{"decoder_norm_position": "pre", "decoder_activation": "geglu", "decoder_parallel_block": false, "residual_init": "scaled_by_depth", "beta1": 0.9, "beta2": 0.98, "weight_decay": 0.1}
Rows from block 3 of the audio encoder of a small encoder-decoder audio transcriber, named by matrix and row number. Each number is 500 + 40 x the weight over its row's rms, rounded and kept within 0 to 999. All counts start at 0. Numbers have three digits each.
After each channel's rows are labels from the 100 clips, of 14848, where the channel reaches its highest value: "top examples" is what is common among them. Only what is clearly more common there than usual is listed. The data: short read English sentences (LibriTTS-R). In brackets: how many of the 100.
# conv: pointwise conv (encoder.blocks.3.conv.weight, 256x256x1), inputs 128-191

conv.238:373529509512442456454513478448510489484534451465532524400463444399489525459524475527537498481451506496486489527512508508494537541448489516546525455447460588544459449485582533496538410492382471
top examples: the word "of" (28); the word "have" (26)

conv.241:507493546512569566463486543497518498535526517497530501551688474421531510533508517517516460476499524506453462450523546476422472468545505449503525440485549444529507467473485503517570511534506471
top examples: voice: female (94); the word "is" (28)

conv.206:505459444431481517482564554497515504516436527516514536525417488505565495505462511424489541514388473534486479393498450521506529459479521522461527515516468439473538526481511425505513458498489524
top examples: voice: female (93)

conv.2:519463509498528568466445525472524453581439437543527417541542500451492530485533465501573524438500568526492529511524477525441483521396396515473467524491505542464543534482503518500464522545528457
top examples: voice: male (75); the word "the" (53)

conv.66:406490485471543491548538449502462453538519460490505549412553469496489575478519545518487488492542568493540437388515525533484494483521534553485480548531422528489469509377509561523490529428467487
top examples: voice: male (78)

conv.134:512538434508555541482464519473507497457532453502454523516510521524509539560474561463539526509494492487488491531508427543540480473489526498539518521542498495478482450462529484567493521423506438
top examples: voice: male (75); the word "was" (50)

conv.229:520556547542540529514411556442490524475423449482460503509551504512461540532459479455522472497475495438541494572478462547458494482506572558564493533488505488400507513481506538500461545534518448
top examples: voice: male (76); the word "for" (26)

conv.91:501469453503531553506498520438425447441376513461531513526571539431534488494469536453550509457487519547475460361523496566496549525434495508494534469489435534504468541504513481460481467444488518
top examples: voice: female (91)

conv.185:539501466559494517481394532470484397420478463516543525520533487483485546534481540425489465469474482540500481455457537550439573478493479449525449561531449433493487530512536510480510498479536494
top examples: voice: female (81)

conv.187:546536549528518531463538491520522484546484486524551518529483472523484468505506558458486577496487541557375529514422533479556505508531534502516497422515440453464549493495468463495453487406549516
top examples: the word "was" (59); the word "a" (30)

conv.69:472522515511510555458496540465440391482589528478446552518524443535526451476503529497436498511542490460478414538477495504439489507442441534445490472465537525578424501504474437513478519477527471
top examples: the word "was" (47)

conv.253:495505528499473491451526506529473473502526522501573539511483490504509468453494505471573476478502510504460449522558447482493508488511493457509482486557490511405554502487495467513454484482458496
top examples: voice: male (83); the word "to" (33)

conv.92:546481577541516512491460435537531488450475515480444452547578510439466482511462466509538430515521488493534452462501552547469499445526528492540479458474435536513500553492446564440579479535517573
top examples: voice: male (72)

conv.201:488512505482478509530506497483479497534555523533447527498418533488508468450469516484469515485476501557463488534491457487552441430570487491548502488498526488471507406482493454488530462475457478
top examples: the word "was" (36)

conv.48:498525533461464455421521487510503503498500459455508460570400475446518548483507512561535465527499441498440496509523503428557484411449502445444538448520491538474543487503513530481568503546436504
top examples: voice: male (78)

conv.138:475474499455531553422542566463515537515499446394539437499512521517493504505512463505483513468510537504547525454539459620537439505451564478527516484508501518542458509436510485439493473514520555
top examples: voice: female (87); the word "the" (55)

conv.186:537480483469514512463547498555463516484470566481449491478411503517460491512479508533530452445498472544524553403492446546545467487555546434551505516502481457503477517445498489439481504437535495
top examples: voice: female (84)

conv.42:519505435518472514524519510493448429495538559607497436537513471506510400498449599516543508497499491487510458507508460494502558477468412494443516566505509508489554435556500386517557504530484545
top examples: voice: female (95); the word "not" (36)

conv.120:536520454535485521525500542448469506490528479550541485472465478492526517520442440435441514425576489510592526514466362519528479557463466512458567482438534524521578442444490507572486572524528494
top examples: the word "was" (29)

conv.105:447421424565478442532463483479515406504414457523494481463417540468562561523467499570515484502521507561482585464421511441522523517504381479462515527464452545494514475477493484579470527457485477
top examples: the word "was" (38); the word "it" (29)