Rows from block 3 of the text decoder of a small encoder-decoder audio transcriber, named by matrix and row number. Rows with one number belong to one neuron. Each number is 500 + 40 x the weight over its row's rms, rounded and kept within 0 to 999. All counts start at 0. Numbers have three digits each.
After each neuron's rows are labels from the 100 texts, of 14848, where the neuron reaches its largest size: "tokens" is the input token at the peak. Only what is clearly more common there than usual is listed. The data: short read English sentences (LibriTTS-R). In brackets: how many of the 100.
# gate: MLP gate (decoder.blocks.3.mlp.gate.weight, 512x128), inputs 0-63
# fc1: MLP up (decoder.blocks.3.mlp.fc1.weight, 512x128), inputs 0-63
# fc2: MLP down (decoder.blocks.3.mlp.fc2.weight, 128x512, transposed), outputs 0-63

gate.217:509460493434530542546511474501490507445501545462549483481490495466517472518511497460505459407605531514533498551479503460482439523549470447477485460470540524453462513528478424489533522534602471
fc1.217:471460477526504481488453499498506459558405518572468496493474451550455474508585396504479477542511497499516419483579522499587440599523485525474538540495472583492478492485478471556443506521491486
fc2.217:446464416465485474449526536488551521523457573490492544508513555512509476467516539539470497498448525591545437455465530479589460514505500517548482479562473452510542417481506520528514545548457471
tokens: "can't" (16); "get" (15); "perfectly" (9)

gate.254:460455419447503506535521490508460541453510443491514446420455529586519539520528510533546523468484494523440465536507459500499510523435445498432398504563495596583482464460469563488563491502473545
fc1.254:557452526539612515616549485464466521516468435551468453486504499484508504516425537541547476502427494486522449541501481547514465523477545578489401477466497566508525471483489489491540490455462416
fc2.254:523459537454527531483602506411480517492485435482513509464496490518548570478521531490556513492481464530514464494536535457538492499503538481495429401528571515447471528486530446519519461439540527
tokens: "her" (40); "take" (9); "say" (7)

gate.317:558450550535483491581419491471419580484585519570483502457521517470496583461490510468549564499546515467539474423503524482457526498504452519565444531543524486568561509457453566513504465474450543
fc1.317:495494491542561548523471516496517465486466486497519516509498548534502523439469503564467484551446543467532558454546526485472499505530536456511551495486457418546495505520494494450524477517545450
fc2.317:548531417490526520492465526435603489488540506453511532566524511494469558547511438531513531560480511479536501585527508528500439511530462442471579541516486504462465482449499492470459511534508488
tokens: "get" (21); "yet" (9)

gate.469:451507573542541525521489466558526491553488517520479422460492516506436465514563488507492451457500468409455464539512526482643476542532520482545490505501471494445474526573542487469507450554561496
fc1.469:468522526504482497563506478438508511479496480492476516518564485473429449477561452522498477566503491511505489503589452522541448581552460503493481462512483505488534525468496586471524480439494456
fc2.469:559495520485485512451454480497502385543427587541545482577452539534459487485469472480558459504527535552472544489481476489572534543446473509425491491476544568452468513500517471484522545477473441
tokens: "of" (12); "like" (12); "this" (9)

gate.443:448415474477468501551560474562536523454468513511593474511524497512543481510473572466549482540603567472572483510504530558479547450533464563506511444565455469438461519497508523504577498530547474
fc1.443:501527516511523594479463531421556522490475456471488511524454455483435515543482498563477534513467443528499498453428511498502546486496562477483471441529510491421543493419456547474491518457524588
fc2.443:580559505455489520556492509473457541541454514498546501445432478534493475480558499490481532505464531488533420541518517518447551451437582498491550458513522500521451489478436494540588545456517557
tokens: "and" (81)

gate.287:519552532506431482508485531543439389477512506566473504507448515513552559503536428512475490514514499477529478518512534524522446563496667489523450423488458524505514537549490506431453565462511460
fc1.287:462556482499415551508474481528505411528542548531442489509486513440486541527470503497487466520571451517498471460384518499551524497516588367487525539574525510545520416557449477475521533466501516
fc2.287:507430580437569512480484567469496527480513516492492517452482472477553440534511496498481509526527440512540530520390402473496490492433460527464550516441453495489530470400543509502479478520525533
tokens: "there" (47); "here" (14); "all" (9)

gate.365:527504541515516526422526521519531504413521508502539526507543591536446524467470505467534457570514477517500570538510513504546401497408449483540427512564480509472504478592447495458455447480456512
fc1.365:395513467506475536518486507562465490490574508483485493516501546473522543445486560494517474498494433557580545515437504482454570399516531495518518515477534503511434518494451527500473452539472484
fc2.365:510550495567499487518485513480543560505530536438462499525549495494518475494469491473446553511510523474496470458479431493579419525467509526569495541453491464501490476449491539511564413507523505
tokens: "can" (19); "are" (9); "shall" (7)

gate.344:600545474422569532494503513528509460462484509538476477504458519529530548508475546536522554532566489487466576577535492537549470532454483470466493467473409450542410530526508596436546506545482486
fc1.344:483543495526511495480479437497519525584499479561539509480494492528520500514492496464472483482430540535530487427486577458545499424465496474496576522479586504575493510465487477454498496514448557
fc2.344:617517494472439459460451511542486456553489511573586486483520511457512472516526489468517567497470473525509556488488500508559561484457501564501552484540440544512404525509505464501524543422513499
tokens: "it" (41); "have" (20); "of" (14)

gate.171:490467453474556510552444496507474458556527497561579463519528487494544516472463535454573529502548534485567522444558495525479527486483512554500510460453497480515435498564474464481526482500457503
fc1.171:509576484456494460445534489501530526469492455529525475402484452535497475539534554440394448482452537438475533521484453491505479405538526499563568478528470530540471558501555511471508504521496458
fc2.171:502447486444546510416471504425541502431491446551491468480583460496543508553441490517514456474520488479506463453497548483503468532534396444513486579520445559489476473446511562503494472495441503
tokens: "and" (33); "here" (14); "said" (7)

gate.341:513473489515480542442453437532517522472505426450434476513505537492471549498483444441454467513517530558475489577446543455492539507454465449527479511582466452513535541562481543434509453532476499
fc1.341:499415472481541537463519521465492523462514552469583511491537502553506497464523500498521522527507499502513504426508585573508492512524494429535500488507543482506422510449466484474444526461547564
fc2.341:488429496492551544481511494424473498471479521459504452496575460506433573487549510435476492539501476488463554484486529522579496545441550477492531458473568511509414514550503460521489475557538576
tokens: "can" (30); "shall" (28); "again" (19); "should" (8)

gate.374:448460576397478519512530506613476506459514489454558443472519519462481468491529455521546526461465558468537521569483494508527461521560510561441484537550550463497435447477503515524436511534531496
fc1.374:464420552467457492464490494569534539521561472501568483495396530509440485428586479559492577473492502455518507426477530432461510632492479473503457448541491454522489432544481514504453549550497517
fc2.374:510473512497410496457519541528533528522544550421573436450478518525413461484535500503491529464544520478536537528428506533490531535577502547408502483545531464590472472514552481487389475503541483
tokens: "her" (56); "his" (44)

gate.449:505504445536514468472581509492490518473490453517563475480515480471538478449452500510522545489583585493458543497509412570469506446568538462499474500522498527468474552533453440447500544555471526
fc1.449:480475472509496546454562461449573460492510465475499600468554506455493515513470534494491447524484505513447494541501451505483431524538499475537442462497479501518569528437547500580446529437587503
fc2.449:452454451621484518511540523452493508435460432475571508430478518455527597525501447482466497521529498524521440505527501435504494484560518519526440508495521496487476445520434568491539483516500507
tokens: "<end>" (24); "comes" (11)

gate.368:513527522509515553456516514459484494535546455513497428463556581435531451546515561489510500452434524476444515501499549478505502517524524526434495545529489541499534511588515505505440467458488439
fc1.368:492501532538550557447541534502497520519494475531483518465509504524514460569512480462499558394560527446493462518436529544491424480568550516474489541464527587450557514478484469502551525530500504
fc2.368:520543524499482489510519509468479523426541458553498413515501521491507456525480557494459506465481412492456430541481556521456485479562562479550507493467531505466462593463428535564533479548538610
tokens: "of" (67); "under" (15); "into" (10); "with" (7)

gate.290:432473477502526529533501490467540507499486569554468429578460460538581509429470533498465537472566508536536461478496510472486538503533452562505418481540441476525450514507452481500545455451474455
fc1.290:499486420412501454592451504484511491584455538475495507452517552523442445511536515526583418527474518484504501515451501571506544509510512440466509513428433521558527537532462454516439539519496525
fc2.290:529483457516564490438443503578507542497489545486440436525479460507504488484502463487574470542505545492536534541539520537493455477501542551523452480550462499486514518524484547524495457503508519
tokens: "get" (7); "to" (7)

gate.215:523466454368531468496538502560547432475512506500466439453466512522534526581505499446515562506540437480522531556505483456445450527568487472508485511485477572450438507514459435547537456527489480
fc1.215:525492516511471525458496361514518445473545517511447499448440524509463510524450543515496528463509479538488545527501588546432482492518488477485462511508481511500499516433571483490548476558533541
fc2.215:499513503500448512550494487532505527450487540491489484605502467483476418475459505447494499456584505466397524521479495555534464528493578558461534491481583459430493540538485511521388500505450500
tokens: "by" (16); "the" (16); "we" (11)

gate.186:502539472457454529440546489458503427512439524558509500526421579539454542585506478487526582510586488484401471491532480467558533592510492390530535475502409477539560538486500520482585529560519507
fc1.186:445451486561481533464483484505566476535523532519465547526524481489464482463504422471493524507542482482495510476492481473483487506494510541527500571518501467427523488506464517467463516498465487
fc2.186:481550449516520438507512501479625496506491523562512486497430590417504520546513526474524486487511486498489459541503556490442561569531451391448435449470480557567507575508500533496509558500492440
tokens: "<end>" (33)

gate.237:473534575466495502533503536429496526453471517524478534527530573503413489502562478491585480528494536456468540434522489536494500466482459449506491533462459528455487453442451480463483520482465512
fc1.237:479509399494481539520484466545523476436539461567468507457511462431495506518459437546471512465594500424559551544491557480472545391480512457477500506516520466488523497470482517543561502502548498
fc2.237:562537458517503520478539517511527484516540494594497449465508521510505568503519441392481518450501476478513551523540515541469511554561562571520412465467514531517502464518423455527498522484486469
tokens: "it" (12)

gate.499:541498486501501488549558466527555439444457437525435473550401445519458586509520529477552461560513431463523544544492599510487461484466496461458486507513531503466456528497489461479515453477522502
fc1.499:499462414492477483471553445476505531471521556563491540538453558498439467493498481542527469486455439523493527570441523557505473491491514498531450512480524493514527573529441530492444486501498451
fc2.499:477526421449446429508495479492509544506575453519567541522493478462486489526472592503459515457546459567534456502452519578460502449453426523548464582494508521413540513441489464496443489563492495
tokens: "by" (9)

gate.288:480468582495566481502545494517435489521519478543468486436450522463504494520457441605540405463512558479529490532513470477434551528475478469501489551415478581488510493478444566546514420565478494
fc1.288:534505528429482517479485529488493460528464426577566487519534516416561450472453543556555509494503548533496490491495515454544472498470442487450521461478511449476373495544522526530513574528428535
fc2.288:409413516507559482528499560514537507497466528565473538520499499538521436533499512477458514491440503502487521490481515470473504574473533454439550514557471508447507492462530444491559500437548464
tokens: "could" (15); "then" (9)

gate.228:482498517469568536546442534514519536495451450530445450465522544512527526460558541536456442502409480429543543452507492581530466500514501560519516470481441521507502518548512539456554468541501530
fc1.228:488466506476516550492520552489544511483443469539502502432501527521517497484481553530486481459507463499539504453471483490454500442493503529470537565493482486568491585453509440501440453477514564
fc2.228:468517505463519520499479633511462500441521397538518470527482422519542490577535544545516459499479452543512521502455555493478504431487416469550457499468532498473494471457459528521468478472507463
tokens: "of" (56); "believe" (37)

gate.425:495455607436535538453500527431466518546469466495466474477480489499471555526540514404492475506523510489554470539508459502558445458541531516420575536523504479516546540478536511416481498479495437
fc1.425:462446498505511522492543431506505537506558519463516544469506532513487518534494447462478486504554403449546507526459492464504426523461476493498482552473515413464564487555502589483490514439556461
fc2.425:488411476475554445495536470461463551485456471552487485494448459451488523456529494465472530534513570547587496551456508475543474497534535453532515539507507549461510459549559535489497524497443492
tokens: "it" (14)

gate.476:492522497456510522522500570503503465505535493520499518425489556462496527530477483423522519499491467438417541563510429494507497522553567481448437519455460506563464523511512493493520564501493521
fc1.476:484494472484487530479432475528488538496507430475452433535512543432427453532543539518478541455489444515551447532493466555483542525535431518510561500530483509512544525613529528494547478463544480
fc2.476:493478561470470452478531504474450490485514558437512502447548502508439556493540499487476532466497495555537511486479527513578483441533459483565547541569459492444512510527501488502547533529558549
tokens: "of" (13); "in" (13); "is" (12); "with" (8)

gate.491:462518495466491519567485457465473452517498565538523539481483525558505570528505462442491480469616498499509533498457524513493532485499516436446500474506452516529403519543420554517541513429465554
fc1.491:528523490474481486474457499525480501496511485512512527431491466543571487495500445439491521468597473549437479419470530581409464512491555528516484524523491484515532566555512479494556525504516468
fc2.491:450525563537440443501454560540493488449520516486464508501497404546556467416448541478479424480492446537554505507519518585506481502423424497529539517513522498524530490467529484536431459440514463
tokens: "had" (31); "it" (20); "there" (9)

gate.253:522475447467543541535439510502505457505490441535481441488494502565485549481481502448522515558538524505525546524512509512487502477580493563448501460514472449423519484551467491528516539489450458
fc1.253:573543406395520516560527520482516434480441498467572541488555521511497476439492586467435541490502523504463526478529504506477512462538540529517538502482447545487475484482479468481536525478485516
fc2.253:455449551518483513550538488509540457449472459475522519507490517483469468518478594576493427498576491539434468506558507495498481533577448408490528558472494491510510476509533538483479515483531429
tokens: "and" (36); "in" (9)

gate.61:480426524487547482532491473484501446497521491530467454575486536581475508479549578549558504483571437489512562554524499434542485479456467521457560518488549515543406478493438496500580475559433499
fc1.61:491448480494467553500515521437493480538474499461540432559568516492485517493470485521466480555526518534525566527508478496570602488429399525499465469429494498543476466535507525448505504563503492
fc2.61:550459565485540500473528498522533544470604486477436606424498513451463516460479543535470458496463485459490478457504502551461515451507483478515451524529460514549482487516437503535511403499544461
tokens: "it" (25); "than" (15)

gate.463:530471550413497538499444456518457475496550466488510551478518576444496536485498531473420529539519475473510520508483456532478532489470532598540485494525461493520418472468485542498507547496435502
fc1.463:521594513518499462531442539498513463519525525527550419463486568498569470488538500527517517504576454580487487458481566467554499521491506510530537461480534485522496508406482474534577507446515414
fc2.463:466552426463467375544537438450458496488493530499546558486539511547519448528465451562449511552551479440495483453460526539475442525488471520526505531433502486572471555546519412511480500500554512
tokens: "there" (33); "might" (8)

gate.62:485424486440456513495543506477532481497544581585488481500455473537452554457551451475574443417491496482462570528497542501543480449516455474508486454462534548503487501515451534560570488448460516
fc1.62:527536518455570546479590481477595538497517537472491491432476471476506426488543481525479493509489446505482499507437481429489507490443557530562424517529429525455518450501521507499420467510477497
fc2.62:546501451465456527515486479542545466489565522457438482521485485501491462460488475491571478392541526556463566483489547449524516547457451502541455460471507428538537452533509552557466514453489560
tokens: "<end>" (31)

gate.311:487458537536488554568460538532543441534543462457511452504492523448494484579544516494604512518515520490499533502551480548525502455475389513541516560495459536557489553465446525500496512478518464
fc1.311:452518468527561511474469444459542495546541546496466516491438445475506525486488486527469509531427522426443459480538552484484497551520498511548497513485509459486537423569476456480515540571450550
fc2.311:504485537481509478389429531534538524561498476518546370477431505471474508510564528530535520509518504439543486507538536484439551600478476517499511524526512563543491516526539495498512474508422450
tokens: "it" (96)

gate.81:499413504486482460577503534499472540445482433479541445483461496523483498499506484499529501531449410468521541470534534508525494501536488438365515484503467503536460536434476526454549528582480477
fc1.81:554438528547507522437442528527495493466537472536487512502501506469506564528517455446575483498452509472445535498591488538524471560482543585418463555462539527499507511473496524461477520515621523
fc2.81:497601468538530471497544488497501464524534477508478449532461557549560601559439462401552570472485460483503406555493511516491465530483492530532501528507464507476467420541502520484540497553492478
tokens: "over" (24); "for" (11)

gate.307:510569497445513547522545524435475495512537499531445526531559525476487497486510535511513508495474543474506540487488396509569523537506476440480475492483489466484497546462476534478488449454573512
fc1.307:438484438543522543542557480467450469543534443509517503555566590452496455550555536526535487514540480527580544418500531533517511496484552452524505507509451526436500438470414493478436492487515464
fc2.307:462478451489463467547483448478452503490471533499573513497502449463469572508451418449534510497562457544464509530443569475555463563485515527483555528462506502508601512503525513497471541576491514
tokens: "way" (15); "him" (13); "well" (8)

gate.114:505536498407560577493495447491537488508562495486550542518465489413465500453556507529538571560518445483565530548547495460570538547418538536526495558483449522447468487527419503444497495507525477
fc1.114:580490510491463548483519505454509481534456453489490445507461443524484482505533517488514500477581505589512525499513574473484516465492489463483443437569477503478458506492469510577529473493547448
fc2.114:571492506410568532509565537463547484520553501520474577549527459466491574456494544471443500544472426508419473486548537419480492485524534566507486497505475486405498458499482548508522517474514495
tokens: "<end>" (69)

gate.436:438490546430507480489514498556478480524535487589518461485430539497566476502518474474506543543483526533496526561455546470617551494552513454596490415449439519479525452510470572471603427477507507
fc1.436:538520541522552560533462477496476400493464482532564497528479543485518543501611528514479546438476458491442496531529484503475504435507546561520517445559521533499511535468522450554519480480511473
fc2.436:493547455524556525538538509453472446456496436443529501549492429508510524426532641488552562544523448413496466502499557446522568423482541533520442513458465488481522557530511487517492539457482476
tokens: "it" (57)

gate.96:457419517539557493484499540522453549560473537509564479512550462455486491528531442565517483532458494483441601478419547470505479470486461525574497506494436557495505472484440540486564479519471581
fc1.96:496530498471464480481550432494539496510493484490557517551554444450493483521494441531548560526498427508439462535472480501489473480510506545573516555479545440432453476472449431444454536519460468
fc2.96:550480504514519528489505511466494488492497461554505506540545474600475456400521559559532510487478502453444532524506568561576450499422545505467544474531503476472436476463505517512486497532482481
tokens: "please" (15)

gate.400:548476530546480510447450481532527589438500507520493484556432476489555554506540479541509476470546543551431501559516488477474491469532522560469469520456480488509501543478432504504562566538513453
fc1.400:490536541451479495462547402486444424533547551545505513451567495527450531423567550551512479560588486507560461523492533486487426531473511433449485538469509480548469506473552536557453485478478493
fc2.400:452486548461482470530562434500523468469491532497548486463524476515477551516455505539462485478471455542624490511494548509473357547503502509441520554494550522522474507560500531513460527479480448
tokens: "two" (14); "heaven" (12)

gate.26:483487486524497482606524457514538490462520620448431496540431509509517453538502451555471462473526437481494568529468559474560461496498503509506510473496472486454545524559403522445580424494493459
fc1.26:533515407563516474493511495489483493461505509485484405431561568504480573467460528510535508531456527520563498547612476499557493512470537456485539509507450536537458514536527493489446429463549498
fc2.26:486503540499455493490477537513483577506548462548555511467485461501480526515564525545426495496585451498458509540606517455522521526540578432471491512528539479507451480537519489559428490475499481
tokens: "told" (13); "'" (9)

gate.259:517503524506527595478552540497587444458605517496479506488469503505506580466553504467519458509462509552513480477504510486466499453500572539525448575458451538466495488551474449467529545549443482
fc1.259:503487504539557481574445520514535448475484419499519487519528500445540469518533492502548536486479517457539483534549459457494555535515527512481486593468506522493408450496452508558512515521448493
fc2.259:555477473532476497570417517529440537460508490540497521496532480483442467494533418512499422480522457518542494528428494493466524473558511448502483527525499516454554525510513458483507494513459557
tokens: "<end>" (33); "much" (15)

gate.94:472487493505558521605550523489513506516465550476612435503546519524535495482441447490431470476510515523514520516484460467520422529507546493529511464485549487523404576526501519492523505520498502
fc1.94:476519584457451496478482459544500524512416479497520493409490479436462513583454419490490550451460455572487462537550494488551525567451548545505506531511429527474514592557483473458504480465504536
fc2.94:467498489528492447470517541483514503474483475541468458480550450590554523512524471432550481497492412526472484465500492506537503496540482541485441462532512455431417463460526507519493532458538527
tokens: "<end>" (36); "way" (19); "far" (9)

gate.241:458485520428559481519532477525545508488483505529551524478560564477518426469506537489514487476472539460490533497469510493476472396484505503422517538611534468520514474441525523476502530498474385
fc1.241:479439458463485524596501565504522526464558495541534439500502433542470558512394514514542502515583498566600497530514543462453430451548479492508498485507492518526516541492541456463522526506478468
fc2.241:494488541496549525524455500550453509455460439525481429573538431506548494532455525569529474444576501487578457515500456495506437480468492454540484489493442502449564456525536571500483448482528448
tokens: "her" (16); "and" (8); "to" (8); "him" (7)

gate.432:484526532509496541559523573484479521534560426468545502536525536452468541468530434517460532509526430454503506526452475395553476474558544538467471490452450533485452511467410513472539519485515478
fc1.432:550483447538514441510548450535500487490460520503475508514493453505524461503444507524438452560456501617507498475468427526510462386469485493493477577490479434571489507490486544505494515515518453
fc2.432:468480505523518511519502405489501566449560531440426569517527463549559510567481443459488533531511527445391496427515476542501511588468471556502495455499475523490574435515521510505525535525493493
tokens: "of" (82)

gate.336:532446538441466507530433548499548520507511521528504472564448479476505559534520484427595501511544505511510472490460506475442398566552482548553509495517456499525531522506538462570524498531533500
fc1.336:489461582494450495555485497554563499541535513507508468511536409436509432558489454485585589508507510509423491489424455485513533470529437467496472477507549561502464545491497545520553587516462543
fc2.336:519457504547498408487507478506477519530525561462518584432451475476489506453542521480498488461507617430506534449517480485519500471473467563471473475588470496456580452485477531519477578496493488
tokens: "his" (16); "you" (10)

gate.360:507501540503541516566459486459492515492490573538496550468486491507540490469585412511573514464527503436466511481468474556478531482486439596548460440471533545600455528526504544550494434563449485
fc1.360:613450491449521500507502496499502631472527466537454486453510526483494482538481495533468412508440516502516503455586502445446436540539518485508577465459487499533552560511458492472468527497474489
fc2.360:516519465451529537463452476505547468471494478558507464569472553534444576478467479497565499493384512553487548431525474577508488525581502445517471446463467481566498504596488570536503538477436500
tokens: "had" (19); "taken" (9)

gate.21:474472553494496499498490470521566506551494444514543458445460544569510552451493533575493464563508396523477496473517505510525534501448499493531431516458461543515446501544484508457570487444491520
fc1.21:500448452471455435468541580495489447449542484503554456489488503518465497511540479520516565417431480511379506484509450574459512511506563417512459461510557414504501508484592490490489499476501510
fc2.21:478427524483463521530505442530483498479470508509435513569554506482532507534422550596525501448506489433559494470499443531509500498447491429535537584556501453504461494458519460582501550477471508
tokens: "could" (34); "must" (25); "would" (12); "wouldn't" (7)

gate.3:526483489461462491532540516568531465445456489565527519490478424485542464500510460553452510537538451460494543537479483527511517550522462571518482514522466573426476486507535521484469508494486462
fc1.3:436510587458512464477510469438557446542469486474422508483430535460394511535521532509504505433527559471523483536496476470502481543586534441496473536485471560496541482523459451483504520495500608
fc2.3:531532532501552440459537505503493491465520498514436513508450530488435477541424518500465547547498477496512577566495524526480431640511486526467446474528449511569499505470518495496470573447536573
tokens: "by" (48); "think" (10); "care" (9); "told" (8)

gate.154:507449542454557515464506539463456418462498558522549467510450474536423496559497471484551489491510518472508526441504505545475559422588422507451451553486456571442403532514493474503435545481507453
fc1.154:429507459474470503516493545585459513538429486532504508501514416490473495506514489514565537482474431531538439468475483555550580494469541462490493515438577445501468433476466581462521530582500503
fc2.154:484431489471529485573546463590477547571438471499532495479561493478474559472510495498448434461451432505492478558446473510469572462382550509540526535490451502496468492442497551560482451516478531
tokens: "by" (21); "found" (18)

gate.300:520498484516536487545561430514491470485434527560471482573463491479454628430467556493485489483518486553502499465532527520495439580521577518538496492467455461494476484522482470506525542484468551
fc1.300:477505500497471535509504495649488511552455540621506495484512468447497543503506475519475501482500506545464439543442492510504541506508525482506381508490437517516527480547388496544461502532530515
fc2.300:503605567492499481488478550512448595529507534502496509483521484568536516500571511444554572567457531512511442474530520466516506508482435516449474581510507481516509517479454524474518512501510491
tokens: "two" (11); "eight" (7); "understand" (7)

gate.71:491503498475490509504445532544424557482470461574549406499408536474431519616511554481583448543470506552498567449447507515453501522551481484535478572556464504536503527525467529492469526518572496
fc1.71:463548458500453542540502524506518493496468466460507481542512499503624517490485519451458528503498462530530471510608562481546473486447493476498471500506522529500547508467476430565511468481444502
fc2.71:478451537515422519503487480449507495485530518502455491518508568498590554544591515505553578447477523467492481562544497450495490475393511443533461501579559615489484463384512428545470504490534503
tokens: "his" (38); "its" (16)

gate.323:533505465450590506571507536460517527523480587553536518497527528476501553494503512489471518486477479486499551524547501550482518498523529550533521569528462486502507534485501469534457493453549480
fc1.323:531553509452519501545487556458482473566448544558452518513522502479547510521475474498492521555495443427473521505476503456493469501506526532553540521457475549524510545476537527450436449527536470
fc2.323:460453496516519529531504479519491503520419476518547468542608467520483440444527520512498497446557428494482467438436445535533494464478453517486487573481502456511493461489482483496523503482514448
tokens: "can't" (8); "on" (8)

gate.330:498464488514481496536520475541518485525534585547402492523471511542485555581442493505507459517596388516512489597478575523522442524467490505442477540488467451445477527537469541441476534488492466
fc1.330:501537468553504489483519509505469530512488502443535566403448558473535437428569538467478469541557492503510492470534465458446508469465544553531459521465466531564454551548532553501436508480569578
fc2.330:543582504529486495462565507488521532415518495518475539470503513505471486483540560555524474420477475477559450521487454505491499505491466564469467478534425484568504474393551436505492500524465521
tokens: "could" (38); "on" (17); "be" (13)

gate.427:477470462476422513486482427492471436555524537419533527515552474484497457489487543517480503540470486453436623553573478586501539511516464560461427460484516489538498536526439504520498508522503501
fc1.427:478564417518492501532495549587589490534537476504583467428474501521515492512507547515465410449581509508503481494434493558546501525476492472509529507498470509470554459493490400486518459480482454
fc2.427:460532507543489488480456515534526474484498570544512575501457499474441539518484547450491434569546480525557499507487474491486427504519528474487456498539497557532518523475546541486512463432475555
tokens: "it" (26); "country" (10)

gate.475:525525572554516489535428530502480508503528509448491461514528525537541486573516475559496508526434440499486485532457488515545476517456456568447507493518556517539482477529432552440454514543461541
fc1.475:524442469535546525513492442520500488506464551525482522519487555547418511486442469426530539482492564493504514553473556439475492531496488538455496438487486556453481420486559467552521483398470449
fc2.475:579485488523505489473555385446532529544494471513543473467568485517463567543517471516524461509433584454471469584441472474531483476519536453458491466421515504516440482465534549554518479532569528
tokens: "told" (11); "so" (7)

gate.342:520515470567482491487461536580435458503458437475515507440459490507472497519594471414494450511499558485614535495494507509463526483519525475543541477549429541491529530556452535508446505472444519
fc1.342:419523556541497456502482525487553535467496491478491517457482501448578572507531507415498466448521445461599502476522470506470510556539430487466523520578458477498474624525550494496470490447517493
fc2.342:511481497488484521566545557421467528503492443512493556536547443473529538541516440447432443462531413530473507503521480503508563514460492520445472573474519440439533570429494519544598515459553521
tokens: "over" (20); "our" (20); "to" (9); "mean" (8)

gate.14:526437538504514517477504457459435539524456448478469591551424511558514517501484476514557514455514471510498485501476509573499460509534534484527479455531521520470513524464491494562543494548538527
fc1.14:447548508555487519565560511478486518429584507461543485590533476449542519448465537460502460432465456547518539535513502453480538464509458520477472484560544510489550365543518497430495514503546536
fc2.14:639516568515513540508526439489577525455538520458479508503510455522582489573442490536460442497465524530566445515512476532496447532579501427444480471462559562533456504547469450483533599463506516
tokens: "get" (26); "you" (9); "me" (7)

gate.139:500453478544532524443514464501494573486476527592537520527490515460529539424471453537496462519493463498511466512556529511504466469490512547470575454497446490504510512491481483494498626432421530
fc1.139:474504484429490536545537513486455547475521486512531498454471486467536508486497531497420514538497498510568505543534491473573547500465507499505603547555478516533494524493479415578503482524444447
fc2.139:516437498412535570498569498509555480511568475509510546476544558566540491480503529529459497452489509423490461599451578464491578493484475410516529468511459484508424558454539527537457519511499466
tokens: "and" (24); "is" (14)

gate.161:521517489502521592473463563566564507488492521522459487569436489521444494564557479481462474520515526531567481549452467437460518504537523554567498496457457490462487466474503487497481538574517485
fc1.161:484479510502462489494455529553512499472504474467495499490528456454439460495503434545510535579491509449571491500551457502476453541536485429549467466509551573571559473502498489489513622493472527
fc2.161:504521478525504459489484497557464519453482510453518558504491519454430453456463489539486520545532516467592491510440508575475448533573548535525431458481400547496473540500472491497415538506477448
tokens: "by" (41); "man's" (12); "those" (11); "his" (11)

gate.144:490477545429468504523500518515519463453493520532442519625508517529464446496510530512569535574439494491424582540513551536507454518510508523489463424518458456490441518531496454461512519519563476
fc1.144:475519505469430591443529450529466521537512494526499543501483483509523563590439461489468527562407554513491473454475553523510516425445479586537485463485562485461550501514460527410509499501485549
fc2.144:545547509496465467500548512419440502513454531464519507498477488502549584533515511526536494530526557510530585566493459548576519496490514487422550541480590474397523484505491484469539460483503515
tokens: "of" (45); "and" (29); "his" (14)